config.yaml
model: "image embedding model"
dataset: "Sentinel-2 satellite tiles (TerraMesh)"
train_examples: 72500
image_size: 64
crop_scale_min: 0.7
horizontal_flip: true
targets: ["main land cover"]
num_classes: 9
embedding_dim: 192
arch: "repvgg"
norm: "batchnorm"
activation: "leaky_relu"
depths: [2, 2, 2, 2]
kernel_size: 3
stem: "single"
widths: [64, 96, 144, 208]
am_softmax_margin: 0.3
am_softmax_scale: 16
init: "xavier_uniform"
optimizer: "soap"
beta2: 0.99
lr: 0.0039
beta1: 0.95
shampoo_beta: 0.99
eps: 1e-08
precondition_frequency: 20
max_precond_dim: 512
merge_dims: false
one_sided: true
adamw_lr_other_params: 0.0021
grad_clip: 5.0
steps: 18300
batch_size: 256
epochs: 64.6
lr_schedule: "cosine"
final_lr_fraction: 0
warmup_steps: 1830
weight_decay: 0.02
adamw_weight_decay_other_params: 0.01
Rows from block 5 of a small image embedding model, named by matrix and row number. Rows with one number belong to one channel. Each number is 500 + 40 x the weight over its row's rms, rounded and kept within 0 to 999. All counts start at 0. Numbers have three digits each.
After each channel's rows are labels from the 100 images, of 14848, where the channel reaches its highest value: "peak on" is the class under the peak; "top examples" is what is common among them. Only what is clearly more common there than usual is listed. The data: Sentinel-2 satellite tiles (TerraMesh). In brackets: how many of the 100.
# c3: 3x3 conv (model.blocks.5.c3.weight, 144x144x3x3, each kernel summed), inputs 0-71
# c1: pointwise conv (model.blocks.5.c1.weight, 144x144x1x1), inputs 0-71

c3.119:496509429518504519424479538505434454491479509464511525534507524486544553485445492493446524481541481466523477493496489428531501444520448467465467465506463534474484481436478402603408519515550496537497492449475527510553
c1.119:506491492448490514442482511545522444492471542480573526542457561485480495458430488503526445530537524457424502495510457424555507509518467542478496481535438538507481519494576449578488533541521530611559477507506462514568
peak on: water (69)
top examples: water (84); flooded vegetation (40); main land cover: water (28)

c3.77:486480500470571529492499514485518506526479478429531517475433487482503475457486435513425462483522424523476493482402496484409486554515475503450479483479463529475478537507478422512495518478513505529437508521469451500528
c1.77:523446523433507480461444461469481500480509465512483449474496464485571515564517430443513493557505551515491590536442512558521538510473543462529490481495550504581474487504556493504484550428509505480562536444559549466560
peak on: built area (34)
top examples: crops (79); built area (78); main land cover: crops (42)

c3.142:494481597511442450451488573489457586428561503487527445552536450566508480452489495467504518467466539480517489545539539529465501545460474450473461402482502514472446411485492467503512503461505497447493539561418470478546
c1.142:485479557501464449445489559503466509423542477490511472528495447572514487448497527464485466455472534493524485560506549523468522529481475480503490390477488475488459452492455534460498515475538500460498541562445443464554
peak on: rangeland (47); crops (42)
top examples: main land cover: rangeland (46)

c3.86:493433507410430539507475520433504500454386515522526563558513556464453468535470478457590486554475602476481551497454465510550514464484539518493463468499528445488448498528535446589503538464535443533574469539446541474530
c1.86:502449519455442530500460493439515470459427517496543585547518518471418510532465483485617464573461624488455542528515456479568528484508525545514506471506541479495443506555602459581503549469529465534593507492492507480551
peak on: snow or ice (75)
top examples: snow or ice (89); main land cover: snow or ice (69)

c3.85:486488550509514504574513542485438497500473451446481505567472474523512551429506452492530515471520515535488463445463482591472508528464504508594532560507483452531503458542466459442535531467512494488468447525472504481535
c1.85:481516532508480492553518524486470513507479468483465531580479466525490489400492467526519501504514513516449494433468471546492482543457497508506458608507492409510534459556480484438549522486493520452520497489488488504565
peak on: snow or ice (36)
top examples: snow or ice (70); main land cover: snow or ice (42); flooded vegetation (26)

c3.117:474522493555488467479509502471462497547480476508477510483469413471525452485466501546460504480481491472459457463497477485480434475519423488499448477495554512508541486428460414423490477516478467455517467466497422536487
c1.117:464455457485533440486493500441458494579496426525405496454469423441534483487455489550481532453470491433451447433475471519458435434507485463489445474512518505514500492454481494383504505493462518466488436486527459510443
peak on: trees (88)
top examples: trees (96); main land cover: trees (59)

c3.52:554514459534508541538491518595553543484527493548537505441482485504528432492485513557485401483537485584460490476505459461505456598477461527436625498546440524611504455544484486541435525461476459552513459492527503471461
c1.52:543494507498531548478550467576596562515535534540519486468497518486509433446452480551510433458566463574433474442492489501465483571432509548480553493549445495422537458521485490573504540478459526581490462520494499486453
peak on: water (48)
top examples: water (72); main land cover: water (31)

c3.51:451493474480514556505499518519518489499495514512498536592469495500417455432506447485549380500462504427439478435442418491478481494488471551469523510526409613447469472498519525565506461451488465523502441550510453440500
c1.51:481479482503437543468463553541520507454485501504556554545453519508465460443523465458519424487443501448494514482455419526471488534472446567454563468547441440456498508528542556551498476453547481572516509568530429447499
peak on: bare ground (38)
top examples: bare ground (62); main land cover: bare ground (32)

c3.43:503472550579510479471492516534488551485459474459482526537504466560466478412487462558534534482411487448392454472493460441500432559555515497512489461495549519466451442489462463505518482479487500468522499566489449496489
c1.43:489511517545541475483542486510555548534443494483500526542473482520470486423512523614520542473482478504394419468492505473483487549459517494484478529506532529486504466535434509478494491515474523448524438527478471509494
peak on: flooded vegetation (25)
top examples: water (79); flooded vegetation (48); main land cover: flooded vegetation (27)

c3.7:424503537490510488417596498444475430511555534531503484522496498515464525513488440501607504523516424510501455447485558462577505472502512475402448437512550523492535550547539557503518462486456564450515516481494477514487
c1.7:458525522493487501468415503495483460454540571529476500516502490514443492498515476470652475544552429512534480451539545475549487488553504462502474507549525561463556532538560562536551449512507511460520546457468455496492
peak on: clouds (30)
top examples: clouds (46); flooded vegetation (31)

c3.12:510513484491506477493464556484445505557554479456491437511557426566495486429406576457496527467420483531488461490509498523486416505473481494498513466500547461583477475458453489486482450510481509498480497384481533465495
c1.12:471524483465471518473470545486485504438542494451450445549486412524493520436476527529456526487449451501511449494522473530444461454490502507457512459392477468506494512424464468481523449519503555492416494435509455440488
peak on: trees (54)
top examples: clouds (36)

c3.69:543597482478493468547506539506482540544428527421472509492507470470493477464415496555491510481500587478500494527562506500494405477428485514494489558506512486465468477478489490533457482525513512521524438478547609477505
c1.69:496567496531553449535520488515490549586461507363461547490478465504503454446465472587470500473501541502477497498495476524449448502455480517488448560495493502451465477496456492491485546503525542519488463454534459532487
peak on: water (27)
top examples: water (67)

c3.67:511479577512441455510528555515496481489432470538426497483519456526477510428426471506591537505422456454473488462459538496504497479529447471494484424488508580497426492481502500475454475549495458449497516579445471473466
c1.67:503510542520465493487519555501493493493500464533419442464512476501546457405463498484510534506426433488511507486483518474504502468537458449461447410483487555502469449506484504493465422531514442424455469450464450418427
peak on: crops (48)
top examples: crops (70); main land cover: crops (46)

c3.0:487547546430462505515507559497566522460579468522442474471452480496466437471456546483510524494484470570517503486505490475531479498551499446438467432500504506462556546491521455512522489518534488527535489516405484493483
c1.0:408538578450511529567515569520611488488497442494442510504469513529450494470483537523519492535472501490525538493446512535521483534562519477480569492475470503521493537512613458564530532545520498544554471505473497454450
peak on: snow or ice (57)
top examples: snow or ice (67); main land cover: snow or ice (51)

c3.95:445502471474521536526486482498470501526551491567589468512517481566357463457477468383560460511448521455464469485466489478500450529494474492473538459514517494446476508566504452511483502440442491500559510493518464469544
c1.95:482554529479521527510492540489528472493530499530593466537531549571434476492475458412490475513479551500480495530492481430505449547464435493476456487499571530411448470548514486552492506454500456499534521487501484510616
peak on: snow or ice (35)
top examples: snow or ice (68); main land cover: snow or ice (39)

c3.34:459478476502499433514522518481444489439466532467526460463493472471497503484595450479496499508528496474546467529495487495482542471544546521485490519513400501459486523580472451442502510455542539457482499474503455484485
c1.34:441463492501465476525474510474453489475494510481517500419540466502521496504569471463484493512475442428439473541530478497483554514568559499516487487495422524433483513552456479451541493466525462456482557473473456490464
peak on: built area (47)
top examples: built area (82); crops (72); main land cover: crops (46); main land cover: built area (29)

c3.16:489529551546489477485506481487515495533529509473526480529448483519471471428607471490451506485516462545414462500456465436486511597538450498455534493473567503542516464550475460497537540457504492485476503494496382522542
c1.16:449523485561527486474491472452470547509518544467432484526445491544496439482589491499434517480481489555432484482423525443476507598582494540459499504480570488486560483504479486449581508501524490480481535493508414514525
peak on: flooded vegetation (26)
top examples: water (78); flooded vegetation (60); main land cover: flooded vegetation (25)

c3.31:473497431476549429470542486459470498481552489500448439437495496510493564512527465518502539464628470520547458480532528480465519497478532429490479518442501471480535487517482526435583466471459513450449484442465544506500
c1.31:449507483535560423443481460452422560473526526546455431454555504511506478517532532520465548444451473534547475488505526495467487480509542437532406505424533514502526460475482515412545448486494473426435556472450535548477
peak on: water (48)
top examples: water (79); flooded vegetation (50); main land cover: water (29)

c3.25:563496485532458543465487513497465497509442500470530561525496534433510466487426586539468577480505476489501435495502538450505478471564465582537561498493529528512468546452468622482444505578488551546529491543619517523517
c1.25:508513485492445471500433465431425532527499515497518462553513439500503449498402490499489521528490520467455469547521512499476452557539485523512499540497535501520504474503487558495509464491419488408569518477586518548510
peak on: snow or ice (73)
top examples: snow or ice (83); main land cover: snow or ice (76)

c3.122:514554560473498510572492490497473541519421500446522540548531484529503457482511433512494488483467549540431521466501424521480481501433520543542526538553494524460482447499466538569413575465492479525521459483523562538552
c1.122:480510528530527539547485497534475507476419515423591591540463518488504486455523450545488464524433586479445537492514448523494479536464486563507510491513507545464475525515518477565464551503517557584539492521555496514530
peak on: water (48)
top examples: water (74); main land cover: water (39)

c3.71:495508467475491530488503478495508539483493498419509516541492558552509462569531450501417481591497598521522504574494499470519534532506513473541454471445533417478467566502564486526529426523474491503470479486476467470594
c1.71:465515457460475533479492507501510555450454514434528476547500561543515497547564431481500462619486602516516538558552467504524549571513519466523486502463479441473494535486576500536591434506505482509511463469464460405494
peak on: snow or ice (70)
top examples: snow or ice (96); main land cover: snow or ice (78); flooded vegetation (33)

c3.48:580573506549562510598496518546545570523493484456488476515530512496513527487515530550504534487501552523509492522525486509485476549485567484616596636523430451534514494528531558492533435503495482492464452500554543467497
c1.48:557531536566551568595505535572529555501536492503520477494514529498539527481500582518525502505480564542549517554572492538517475529455533490585569476524486493587518487491540547475514409499529499545462514485544531462487
peak on: snow or ice (43)
top examples: snow or ice (52); main land cover: snow or ice (41); flooded vegetation (26)

c3.29:459472437480443525474478559511446517464478447494499489491417473480478486431426476454636450551489468521435491486478497516603446499492458481465467462529512477464491515489574551479507457457483485489532465456480436461467
c1.29:462491509557495506427539473456478550483557464501454491457494525521539493489493476521569352495445452534515479492494602551565442505462533495484443432507570452449488508472469538428506422520443521431539466538510494483439
peak on: crops (45)
top examples: crops (72); main land cover: crops (53)

c3.136:527455544458467492459370578487489481404454465507492521465512503489491497500484552478510450550472485444529546530518501534506531479549501514544453508485525588558435522421479477474496480474589408496524507555442465497478
c1.136:513458491451466443444411584474472486455445458476483549460468462475519509462499501506504493543463455435508551509479463551489509475570455544504443489488531567536450539442444441476461491521550431479493461607495490534478
peak on: trees (53)
top examples: crops (70)

c3.2:504510573481513456548529482502467507516503476550510486516441436497446385440492532472504514508464509485440474481513483371445457528452475461466520452520476508442475504535531416544494494488442483521488477561509450525526
c1.2:461520327473590459526537519524476454534437449508507525534445467496472427402469538479477448489480476500414491452509447422490509545447497521478509441512434530490495457511509473509472523475441515538432443604516482497482
peak on: crops (44)
top examples: main land cover: crops (44)

c3.96:457428450514518478485536464482423483496576483448546480522458494563515509505584436493524484521460494453514508506438532561502500547567532506457493413473534555463505470471487504447568506497508510480505623527480492470497
c1.96:475484432563463467474460451461428421477557459498535489545459470550479510505558494456515484522484469445542504530476549538466542512564463494479484455431500557455486504451476516463552487524511488460476585489488471443456
peak on: flooded vegetation (39)
top examples: water (70); flooded vegetation (61); main land cover: flooded vegetation (40)

c3.62:536437551488547506427538448487484446509498500553507478450497457421567525494463455513503560501534502532464438494419548513501485463415579518533461479431542423547511531507501562518509517475448547501466445534541488574509
c1.62:502457446480511492412537487481495463441522482523497529498516507469494511543511432491441512532468537484558551556480514437478635478537510517503499436403465503492438548435521516527508532480409527514472534510540457508490
peak on: snow or ice (51)
top examples: snow or ice (60); main land cover: snow or ice (53)

c3.27:406539466512546480449501440486511511553495475385539561493452465520452463464551427542473436490488497488409472486498461483482483549494421550477443476521478518462477516529528462479487584519480479511469425463501486474509
c1.27:460492508517470535442509442462533510568518495454497571513454492539501445480530459336496521495504449480444456473475444445478501504480489567454486509509465506437487502512548466522511570498461473515472458464520425465499
peak on: water (44)
top examples: water (70); main land cover: water (44); flooded vegetation (26)

c3.53:486483534521440513455509479467481415479536569496468496560480496494533509464539557487499471516507414568526491541510524512486511464509497484443462458410562516448589505479461453535552432428557512506505574482466422499466
c1.53:528503495473417460476506504464464402416451555502490514562467480466498451459544546482495464536496438562460519586552445455504524448495443482494470441456495480444448530461501440568506499428570518520521537457488437445477
peak on: water (30)
top examples: flooded vegetation (37)

c3.46:450479530557518455515480565549523531508504469484495494497485451504572494470515529497440491455496517427480522571492483517419527490476453516539441508503487608510485414499490550526500547468533446483452499545502461520478
c1.46:485448484547546554468507535558554506520521464494541553497478516512474551477478535478486443458453492459465492537510490523510490514422493591409530466516507608501454424485486528521527534453483491563449484559533465498436
peak on: crops (42); snow or ice (32)
top examples: main land cover: crops (43)

c3.72:567415485485449464501424531456433524533540462558478594469529476530478474466445527488503461464473521534456513453444516513521491508493479480521460465484473538564527474436493450477532525460561458486548506517423480470482
c1.72:503434473535478497470411535523438499514565487525460578502487462571479500487465480525489479447486521470467505443446499510488474530497461485535457439467467541553478452428513426472561502498524445505480504532414486452515
peak on: crops (41)
top examples: main land cover: crops (44)

c3.28:501493438573544547482589508569542491518495508494508499475519572505512509489512516549561544529573437509451450470499500516538537516498530517493512518604503534500532521531546542473584479525463556533553494470504506529435
c1.28:471444464575554547492560483522521470534561475465521511466521587494518512475518475537397535522522418482482483473510477520526553508540484508467437457580551518537491488541493514454595490517447521531511514522453481539419
peak on: clouds (36)
top examples: clouds (51)

c3.49:492428513437482502517516527495461537475513486444521490495470518446545518492528416463604486526492455489503499460438470582550555512494527517502525511567500530482467537528508482538540553502487479502549461520432516504488
c1.49:526417527438490491513532524471480495436485471463493478499465531428461520492515434458597485578514518491474526457425488541596567486513495520523474512450509499497465547564522466530540551488484440466568464513425496509500
peak on: water (48); clouds (33)
top examples: water (71); clouds (49); main land cover: water (43); flooded vegetation (28)

c3.94:493479452514506465486485511464490477539363513488465542489492455487429485427452507506530551484495530405424471494498449446479462502496494490490484525539437459488457469462506460534444472542479465466493462520548472445492
c1.94:525467412462532477437523496468517455550426495497456598475418513452471451455430556523494509538472478461421479470457469478491433480522472513467479477500470446493460520466469502527494488539436530446495470492552473483475
peak on: trees (66)
top examples: trees (91); main land cover: trees (46); clouds (41)

c3.17:562471523498482499474427485547492535448426549506533551437480538493544448486498506528494470483531432501471475480523446481456549553577497511495499451565474497535469518488464462428602560496504401498529531545471501537515
c1.17:516482499502489513462464487529502532431442541484581467432452603439515498480530507588497462471529472497465474497502463517495547552568485516451476447545495462508500548481461512415570552497521440506519496536514486518489
peak on: water (68)
top examples: water (81); bare ground (50); main land cover: water (49); flooded vegetation (27)

c3.105:554518534457499534444510448517490407571535460493501528477473500518441419503560460491564496498450432484507440430491531431472519488455494515482531471468441530470491499531475507448509502522433494516469509487529461466444
c1.105:511491486427475500447479497504514448433429462463522503498509498547444523526576442487594440509500491477453468478521507486467542467526453477470440455483471554460469501486466494494494513452550430512511531464474494459468
peak on: clouds (30)
top examples: clouds (67)

c3.82:483510503538495495519433555563543541492472563471507545533476489506503502579493484554490421454486476502481502473437464523380469540502525517514515539565433563478556522478497508491512528560562506551496537446477544534501
c1.82:518463542540516518487481523556526559481455528478515540484486527483499489542472499555436448450505460515468468462463483486440460521508500526532532480583440573518555538475497500482485555515549484592514495489507516511575
peak on: water (37); snow or ice (33)
top examples: snow or ice (49); main land cover: water (40); main land cover: snow or ice (34)