Weights of a small image embedding model.
Model: 64-pixel images, arch repvgg, norm batchnorm, activation leaky_relu, depths [2, 2, 2, 2], widths [64, 96, 144, 208].
Training: 18300 steps, batches of 256, held-out accuracy 78%.
Data: trained on Sentinel-2 satellite tiles (TerraMesh), 72500 training examples, 64.6 epochs.
Rows from block 5, named by matrix and row number. Each number is 128 + 24 x the weight over its row's rms, rounded and kept within 0 to 255. All counts start at 0. Numbers have three digits each. After the name is the row's rms in percent of the matrix's.
# c3: 3x3 conv (model.blocks.5.c3.weight, 144x144x3x3), inputs 132-143, a 3x3 kernel for each
c3.7 098:117138126095110136127120137148146129143121155155111104131128111107160141160123112109129098123146155129129116121126107135122116082126146135136119139107099096147104168118147102136125140095099139137139144090098138134142131118109146123191152147132124135138143172116171119102118108114120125118195119120126137116129117133106124135
c3.8 099:147151144082115109113092090117094139126125113146132128110134090098143099106138127115156185151089163112137146116145132115141089123121134135064073133147127118133110141138115111111148152115140110139142109130075112137124120107161094114132140122126155142144136107138132149089117134088118125098152160110154122125099123129137119133
c3.9 103:114144115181177137144126173126106099172098112165153167137124110120105165134139158135115125164121142130109160134131146113113161147135109119132151130103122106120153091156143139117174114095156121085106143154109101169113118152136154087120149174107118117103145152099122137115098129174146144137099138115147099142159113108112129118
c3.10 100:120115159155148081123112109141118165112146093135130123101116144149117127140173104084095146132134134173199126119104085143140136137175143144144119163118114143130088102151120102140125110127138100131111103133108175146111121138151094108124121124099116115148101149144127123134120151158115127140144105118132117106095138136147173159
c3.11 093:110139122156116098136095115134136131087113103153154107113113102128143117154159120118150159139120179107096144135119102115152127132135131147121112073146130131127110083141132147145138167172109084104119142131127144157132135109113112118098141107093143134162170109117142097112112127120134149134124135102087147097163128113118148114
c3.12 099:153098135150115142114123113094111137134089115144101138104107106106119157141085177191119122113148148129102184150149082130158116107137114098117108157108139113122097134095114123128123124128107152138129149107116122112125128140107130115143141130123132107112136136131133104155171174107171113120113142115144152100095150138127120084
c3.13 112:162135127108150110121132138129135136099110110124115128124145113122103113145169158139125125149121121140124131145173157142114150124141097164106140085111132131124142150117118114133136116115123138147121142126131089107091147134130146145114153107114131135132122170109107109092117131133081118126148135154120148138137121127134176126
c3.14 098:116118102118111121109114110140136129096101130087143151104103121108129127157106115112141114098154097164070124123105052117128148198160178130131127104133132133107096085067073082131094174117143129130124136140137120133179144098125072152127079128145082110131133131107143095156130161146167135145140149147143125087094168159185157161
c3.15 106:138113096121128069132100110144124150116127118096125110096121136116117146108165140115158134109123169132158097146123114182103074191106090095149161107124171096106129138091108115136083111129130133102127143127096149126152127109117120139126082140079156104108090166136095108100163149102131150134122096181166111082168102103152136081
c3.16 092:132105145108140073123110130070124056134151111134162149094132131111155115131150146121138187127129140151108102122144159139116129142101107093123129132148137129136112095144095103147152128145126125138185101145137101141134101132081093137085135155140152136092092148118116145110155170121164144121082138130138085151115125100100084121
c3.17 097:119115126143114100133150106111144138143109171159124137097141134101136121095189158104135151134101081128142094139133123167158117163127089158126131110132119101109121101134131136118134141102130104139121140127133125121127133099122119108111131144180099120116119125124127095090139125159098125134129087124131103096111135147153208121
c3.18 099:119166125112137124098132118121134142142175113137086104157092123106103133112122110158138117163115112148107126146109116116133146137132146093096136140128142119101124197161075137141154122114122159119116120120131132116133131192108135116142143084126145163129140159130128109132126104080124115119145114149127148117126105140163162167
c3.19 098:120152136102117160151115140123142134170116110155168129135146121147119095123126145078144158170119100126081110145122115123147080096129123124115112142134141131106107118115116118105157164131175173099100127134160132195159083125125110146112200121162073072149133129149124147110141133131100156109095124123123143112130152108126154125
c3.20 107:112060108111121137153156171158135161145136106112105090157148106146119114079060140116125133124118126135167126099120101131148077151112141105118099162135122163138120142127104135120180119142124119132155147124080114091126160141133099150132112117086115106102074113136148172125121112158109125110120147116086095127139160151157096138
c3.21 108:138128110098150110157152144111136140117120109148102158145136083119119110144156129149151135141111144142136132151132155120114121137090103103101109151128113147118145118137122113135150156150134111140170128106150127122147121162149098108183119097187126123130096106157143124114140157085128122122148147130133170135141143156120111085
c3.22 105:115139108166113077140179113139143066112113125120149146121136153109133094163098155119108165109139127182125149137134095099153154119097158158098102143123154149134078081149163091124107152123099126132122135117103155176182136105121176097115115150120091148157146110093145150111105083160119107157125143126092160089104111145133116160
c3.23 114:110130145156115129156115079115125114120094167126128130139118100107111140115125095150169130131095104098123114151111100131119135172111116115171115116112142147086131144086105113108123126158080150094145116125160121122086098093153102126115107139081099161117122159107106107097159123152150142095130115110135152091134116141201135110
c3.24 093:124123124168125161152187116123146162172105149169134115119123166110133147133130132140142140120136138120113152160158127127143134097094099106098136153106127136129156107158161093124148191119134142155122091138162127133104069118131079128171123134171084136104114122143186105177099118148134151146114109088158147102124132151098111073
c3.25 112:098147092137121153170118119142155120159131131095121085135101135137100155118094105127122108145141097128118130145133106179112138131091158127085137120101156103178132111112145168096100132082120097156114155126135119097131131126113116149127134117087094135116155122111162116141125147116141128096139149111101135130162124123143094144
c3.26 095:105109107160153101117141103133155113149085159134148135096121106096117131105145124097090137132136095105159121122128116129135141161143139116139099119136104096129118142145158121120164138144143091110081124163078059110146145114141140134133134163120138141156150137078136159113155119150183136126139118130124119095096137143139131125
c3.27 094:129140141109098099081143151084105120149158125126134135168161101100095122117136116098170109147120170117115111137132121158134114090148146163143136136113139133121090145131135073110137109115142186145144116110108108133122098132094143123120121085131116155164110112165133126112136174152102099106126125102122094114177125100095140138
c3.28 100:108118150132163154152132109124106141137124131142132139170174180123117097107092099097102138097115104075116125109093146110130115128091122160125117147159077159131102137182176089133192104142113153155158149131127117126115116147133126122164146127125128121135124152140088163117125096186115106150134128085092109181138116177119078116
c3.29 097:111108105095128108176103131084126148133122113105131107089168094128158133116105124134154149118105096144137158119165150114099075119127111127120108102131097117112092125092097139130124129117087127146143133123107082098080080121156163116133115161094166143136112125162117114074137138132115115121108142064151129198132111097117112134
c3.30 093:132085111146107189148129123106145094108124161119217156141127120132139147119124128146114136120135145101107119121122134137132155127132096131135112104134055111090108108115109107104109081112107143096134122121140128108108117121117144121135140161147147127151134107136151135114117094115123152147101120123124142156151138145134125138
c3.31 094:112106095116098134098131121132112147161134126101122128129106130135173118148147129140095101125139130094102121126147142138094141121103115122081117155136174157136112142095142110110113122123162144161152165125103147131121126117126131111139115200157151120104082145140144148129133159123135112098169137119137149097122106117126096104
c3.32 106:141162113155095134148142162167121098153124105152102103161114121140142126123115122096127124086101127149092101105148158130131148092152120139111144119106135129143147102128142096129094120167137161169105117139099116108109134133102145100089165131104149122121126116091114135124182175102131156117069151122146133157091124144117135124
c3.33 093:140084119137133098093144132116127127162126110149096130113141127117133100106089104080129117095161143113174126091188156144125169138153114113146085144129113051126084130131129133127135109113113092105128097118108159137116092123107094124104138083150153126155139138153145134165145100133151123150150138107159188163117129147151134112
c3.34 097:125157140132120122165101076108139132167125125124135120126131111125100137143110155165136132145129102124117122133122128093131094114146128103138119106125158125138160094127119129138112153155126127126156084102133147137126114134146158123180144168151123137141106114129149113133120115146083117152137098117136122129111132093123110110
c3.35 097:132079131169113115130172168133160163118137160144128141122167111085136114095088091149144124155105158102114122119125123092118144132135119173109126123122104139083093121111123121118115139128151114133116092120097104154151127143126114156125124148153126122133102117094145091132128083142115137095116097097128136087119135136134129115
c3.36 099:158163124123130127133121154154116102109114126156213131103138129140135130186113123116143176150114096154144084158139184116101110119111098112118105116111112114181144172121131137130095106115138129116157111134122095123122119088125131102107145149164132144111120135091136143158111135138138123123120144119147108172116097147122093063
c3.37 085:117092105200139124145139135123116093139111145091165144133122123085155139137120140177151125111134145088114148119112121116143117140133123120094117101120126142125124108128171104147143100130159113134147118132131123139126103108094127098105091093081112166156146156182106142185110101131144154127107144105123105132148153175140132124
c3.38 105:116121134138136130130104125161153110139104132157151106136125138114124119116125086117141174119133150104127102143133157142126153134090113129098104095134114118188095137096128137137110107135128150084127118167097135103136116124136172139087083121126114102163140129146109130124083138132146136105097130115137130168098120160150102142
c3.39 091:142109151097106135151123141149152102137086168086146185141134133117101107163115134132102139145102082120132105134128094149120105147160117113135159101135145090105099131103150113119143152138120202114143182156137134178146170129115110109117156131130119115112124086134109095143167160113147123147175121147131088126157114136129141104
c3.40 093:124119129216142135119158159102121134143147088127108129124093103119126165099127146117140108120124133116123133123125112122129163169106144105160090105139154117129118142125087138146201137110179057148125130154114139146102123146106184128131139119167108155102135138136175120165126133128127139106107114077130119076109105144169122111
c3.41 100:152145171135066130128166122124156130133134126125118138125136137104080114149092108127116105112123174107123112118108109130124133155111146136138121121132154077099086145142123107109127123131165184156202129091155134068126121188133138098127125112134118095104136141105112133113094146153136114148112139132120162109113125117105120187
c3.42 105:137148117102113119121148109169188106082149135112088149138142067165157115109189181152103129156130149095139139100075118151128148169173132169081150148118111124178123139097102145123139121176136090137094172136134119171155166157121145122124115138134150138096165131129100130154118147136157121110128116117128104119118150119127138143
c3.43 094:129133117136104140119124177114141092117097099127104099168142171147137204107139143121142109083111153114116142131104142123129163145187125128119121159148161060111103115095154119150140139107118073130141127131134140162121096108111096124113134107109139138086138145142104087142118127160152189140087097113088079134135142137136176182
c3.44 096:117131150162149072138118140111174141146158085095128105128106107126120169128117147146110112123121128129115105133104120104147103128140111075120147097119168127123141109137121111142106135120095121144145136136161160176134148156136190118139174160158104123083093107100159115130120109118122116156160107172164132110140130094117133111
c3.45 095:138123132102155089095108106092081167100128144153127128097110121112108134137186139194137150113140134148140129154210161156133120061075067113115129089122154135167118110127145136149137122130098078108140132145118162180174106097112095136156124122125138117110134121103120158129107122113102147138124108121119178117142129139090113084
c3.46 105:155096124123134122123156119156104126119129095160127109068094117178119089124179165105127135111116131153153106108161162114138120141121088086127111111119134109123138107101119139128131097144130107078080183124131138142191146107190093114089149127133140097142151159134100135135164107147140138133103168168096164146124170135146136091
c3.47 096:101128113154097133079121155147135132123173149152149134138143106113094089084104093107132172096158123115119124141140104127153114138140148144120089132111146120118107093138134146113125162124095106108130145124073114157136132121127116122125109132122090125114125083154163150144151135086122114138133110113129116152088121115162100128
c3.48 096:110112132144134111136165178123124129119137099107169134094158174101113192162118161161132136126099167128152093115136087108138132144121128099181187150118133146155151114101176114130164136173138104137152109139138159135137181134176110167172078166117139127154152138136144156153135129111139147123139130124132121078091125127128152140
c3.49 096:130145139118122103128119150138195161125148137092164112116131141127147122120149135144119158151156155165124104158135135097123076128131116097138091134158156132175166124127120129098102148141123131151163111130113120096103164168146171136127124165167118104143136126175117118102115102127121130124117112094141108125112128085126110075
c3.50 098:139124136104135117116101100158140136136115095115080154105123145112131105110121165130125140144106103204076099131144113145102114135127137116091108108114166113169157129106113102123142077128164184154169151107132091106102149090102114107113127108112153143138111129115130125118148126127127141135152109114126158153146142104117111143
c3.51 089:082104113107128104094115097113171117142153157086134121089146093147156143167089144165144126080161146117118165123113125141111152147129142127148139117154112155079099121109117131158132114106140123126102125113127115107088116102115124153133151108156147123151112121139133104126120104075151159113114132121153110148128094141103170118
c3.52 101:175151120143092135128141113129103128099110106139130125128168128099134101089094129138168119108103160126121133062142142109128147101137187120171118095093149111159184119110124138163146121113102135127155153125133100127122133127094163108132145151081068123117128135114146109110103114090120144101134090140125134140111110118129124156
c3.53 097:123114122112127161126111159127132104169132139149114119114072136106105109152153204110112093151124112137120094099166130134118130161106123126216125127134106095074138175115126168104092134091112146101117106112133129129149135116118126134157102106119138104093187147116146115121153141137122129126138132139137103086134118136179153129
c3.54 100:100135121091126151136130123155124091133120143126128101137103161141097152165177155141159107166134127172150169113134109171153132139109101169107167139100082127162147147105097111093119153105142091099178109125185100111118105129149085126185146137186107112097149136097207141140102135155077143134092128134140134105162117082118090124
c3.55 104:120135094164141115107129162125135086115107091122144104157162133155130075159130082120130109147162126139140104133148112136115197113097148136098115122135142119123060126130104169150114161142155140140138128143155154147122117085110137133128115131143120155112122138102140119134111146131159113118149102142095132137142124149107117208
c3.56 100:138140087125100129134123122163135097148151142111123101123101112136157112129094115148093131158121132127165128115142155146094120115071116126096104159125162126141119118111099129106147114119130139094092107108106115094133144188141139134084132137129116107113106136162117122139117129108110111109131145128113146123132101108137103133
c3.57 105:114149133133118114115103128127138156129104130116150109153131134179118113106151148110122178100155126114143127129139129105151106115116119127132127148148111119146126075095084105122069143057071118150124128117111128145127144123110121137101118126151143129136125159119149121110147144139144130125142158109096154162148134140116107116
c3.58 092:171120142132147131155167127112095141127110149138142121146129091113135141114094128106145189135135142138120156206120117164120156123076085122120101123120125150127142143122134141133158098120133137130101105139140162124099150113131109163156076119111087133114112128213143167147086128106128131130137116135150135152114107122092127114
c3.59 120:130121115170125108130152158141174147119089116137127126117153122136123092114135083147138102104106170107125199157097113106107158144190135154123069134124138134110114115150081100097147099125179122113168154120086101115102140182104150090135134120157129143135129107143070127150116108149096138146107127132136112152102131159144143155
c3.60 084:127124109138129185137136081139123113170101132124155129104148116120118112105097132134116125080152088186135153160141106130138130090097127155151126109137136105104108124135120134154108123105129145130144125117097092086103096160121142100117149107119084134102108138138134119100127110110141135102126122104214115164122131103108088103
c3.61 091:099091146114158081114106112147154172161125112124090101110147131132128139147152156130144126085151151110128158094122111141093084149133083116124118104130110113126172099121148123152136103154116123109077146125093160119100115180180142139117106121138089113121133134135095115160128121147131111102130125120110099109126108102140138089
c3.62 106:121124133201072125183169131116152106140188117053144062133170133106120107125166115099138131106128128103151087115129126135099128145124128153120137128145114122116109116123132108130138160139126129145096160110132166172206078117159153154132144120139150153139091097172087160137122105110117094132160130166135137097127137150100120106
c3.63 098:085084110098134123148200097123130188089136107154132105096124124143137141127069113131152114119107110136111125145119151128110145134120147126156148119082108129117121131160116133140146075081103154087115139110116115109089124154103146084140152109101132137103116141129104162115124160140123142125062101089172153164132132115114096125
c3.64 102:134106105161107113119118157169130109109116097126132130113118135128102146144152137149092075067122140102111098110141117137145112125163139153144138102140123126105123123132144141122151131179160131160148116129093132141138156097150132136091133129106118114092153143077148143094120100128139149113135123102139103094114145145104153156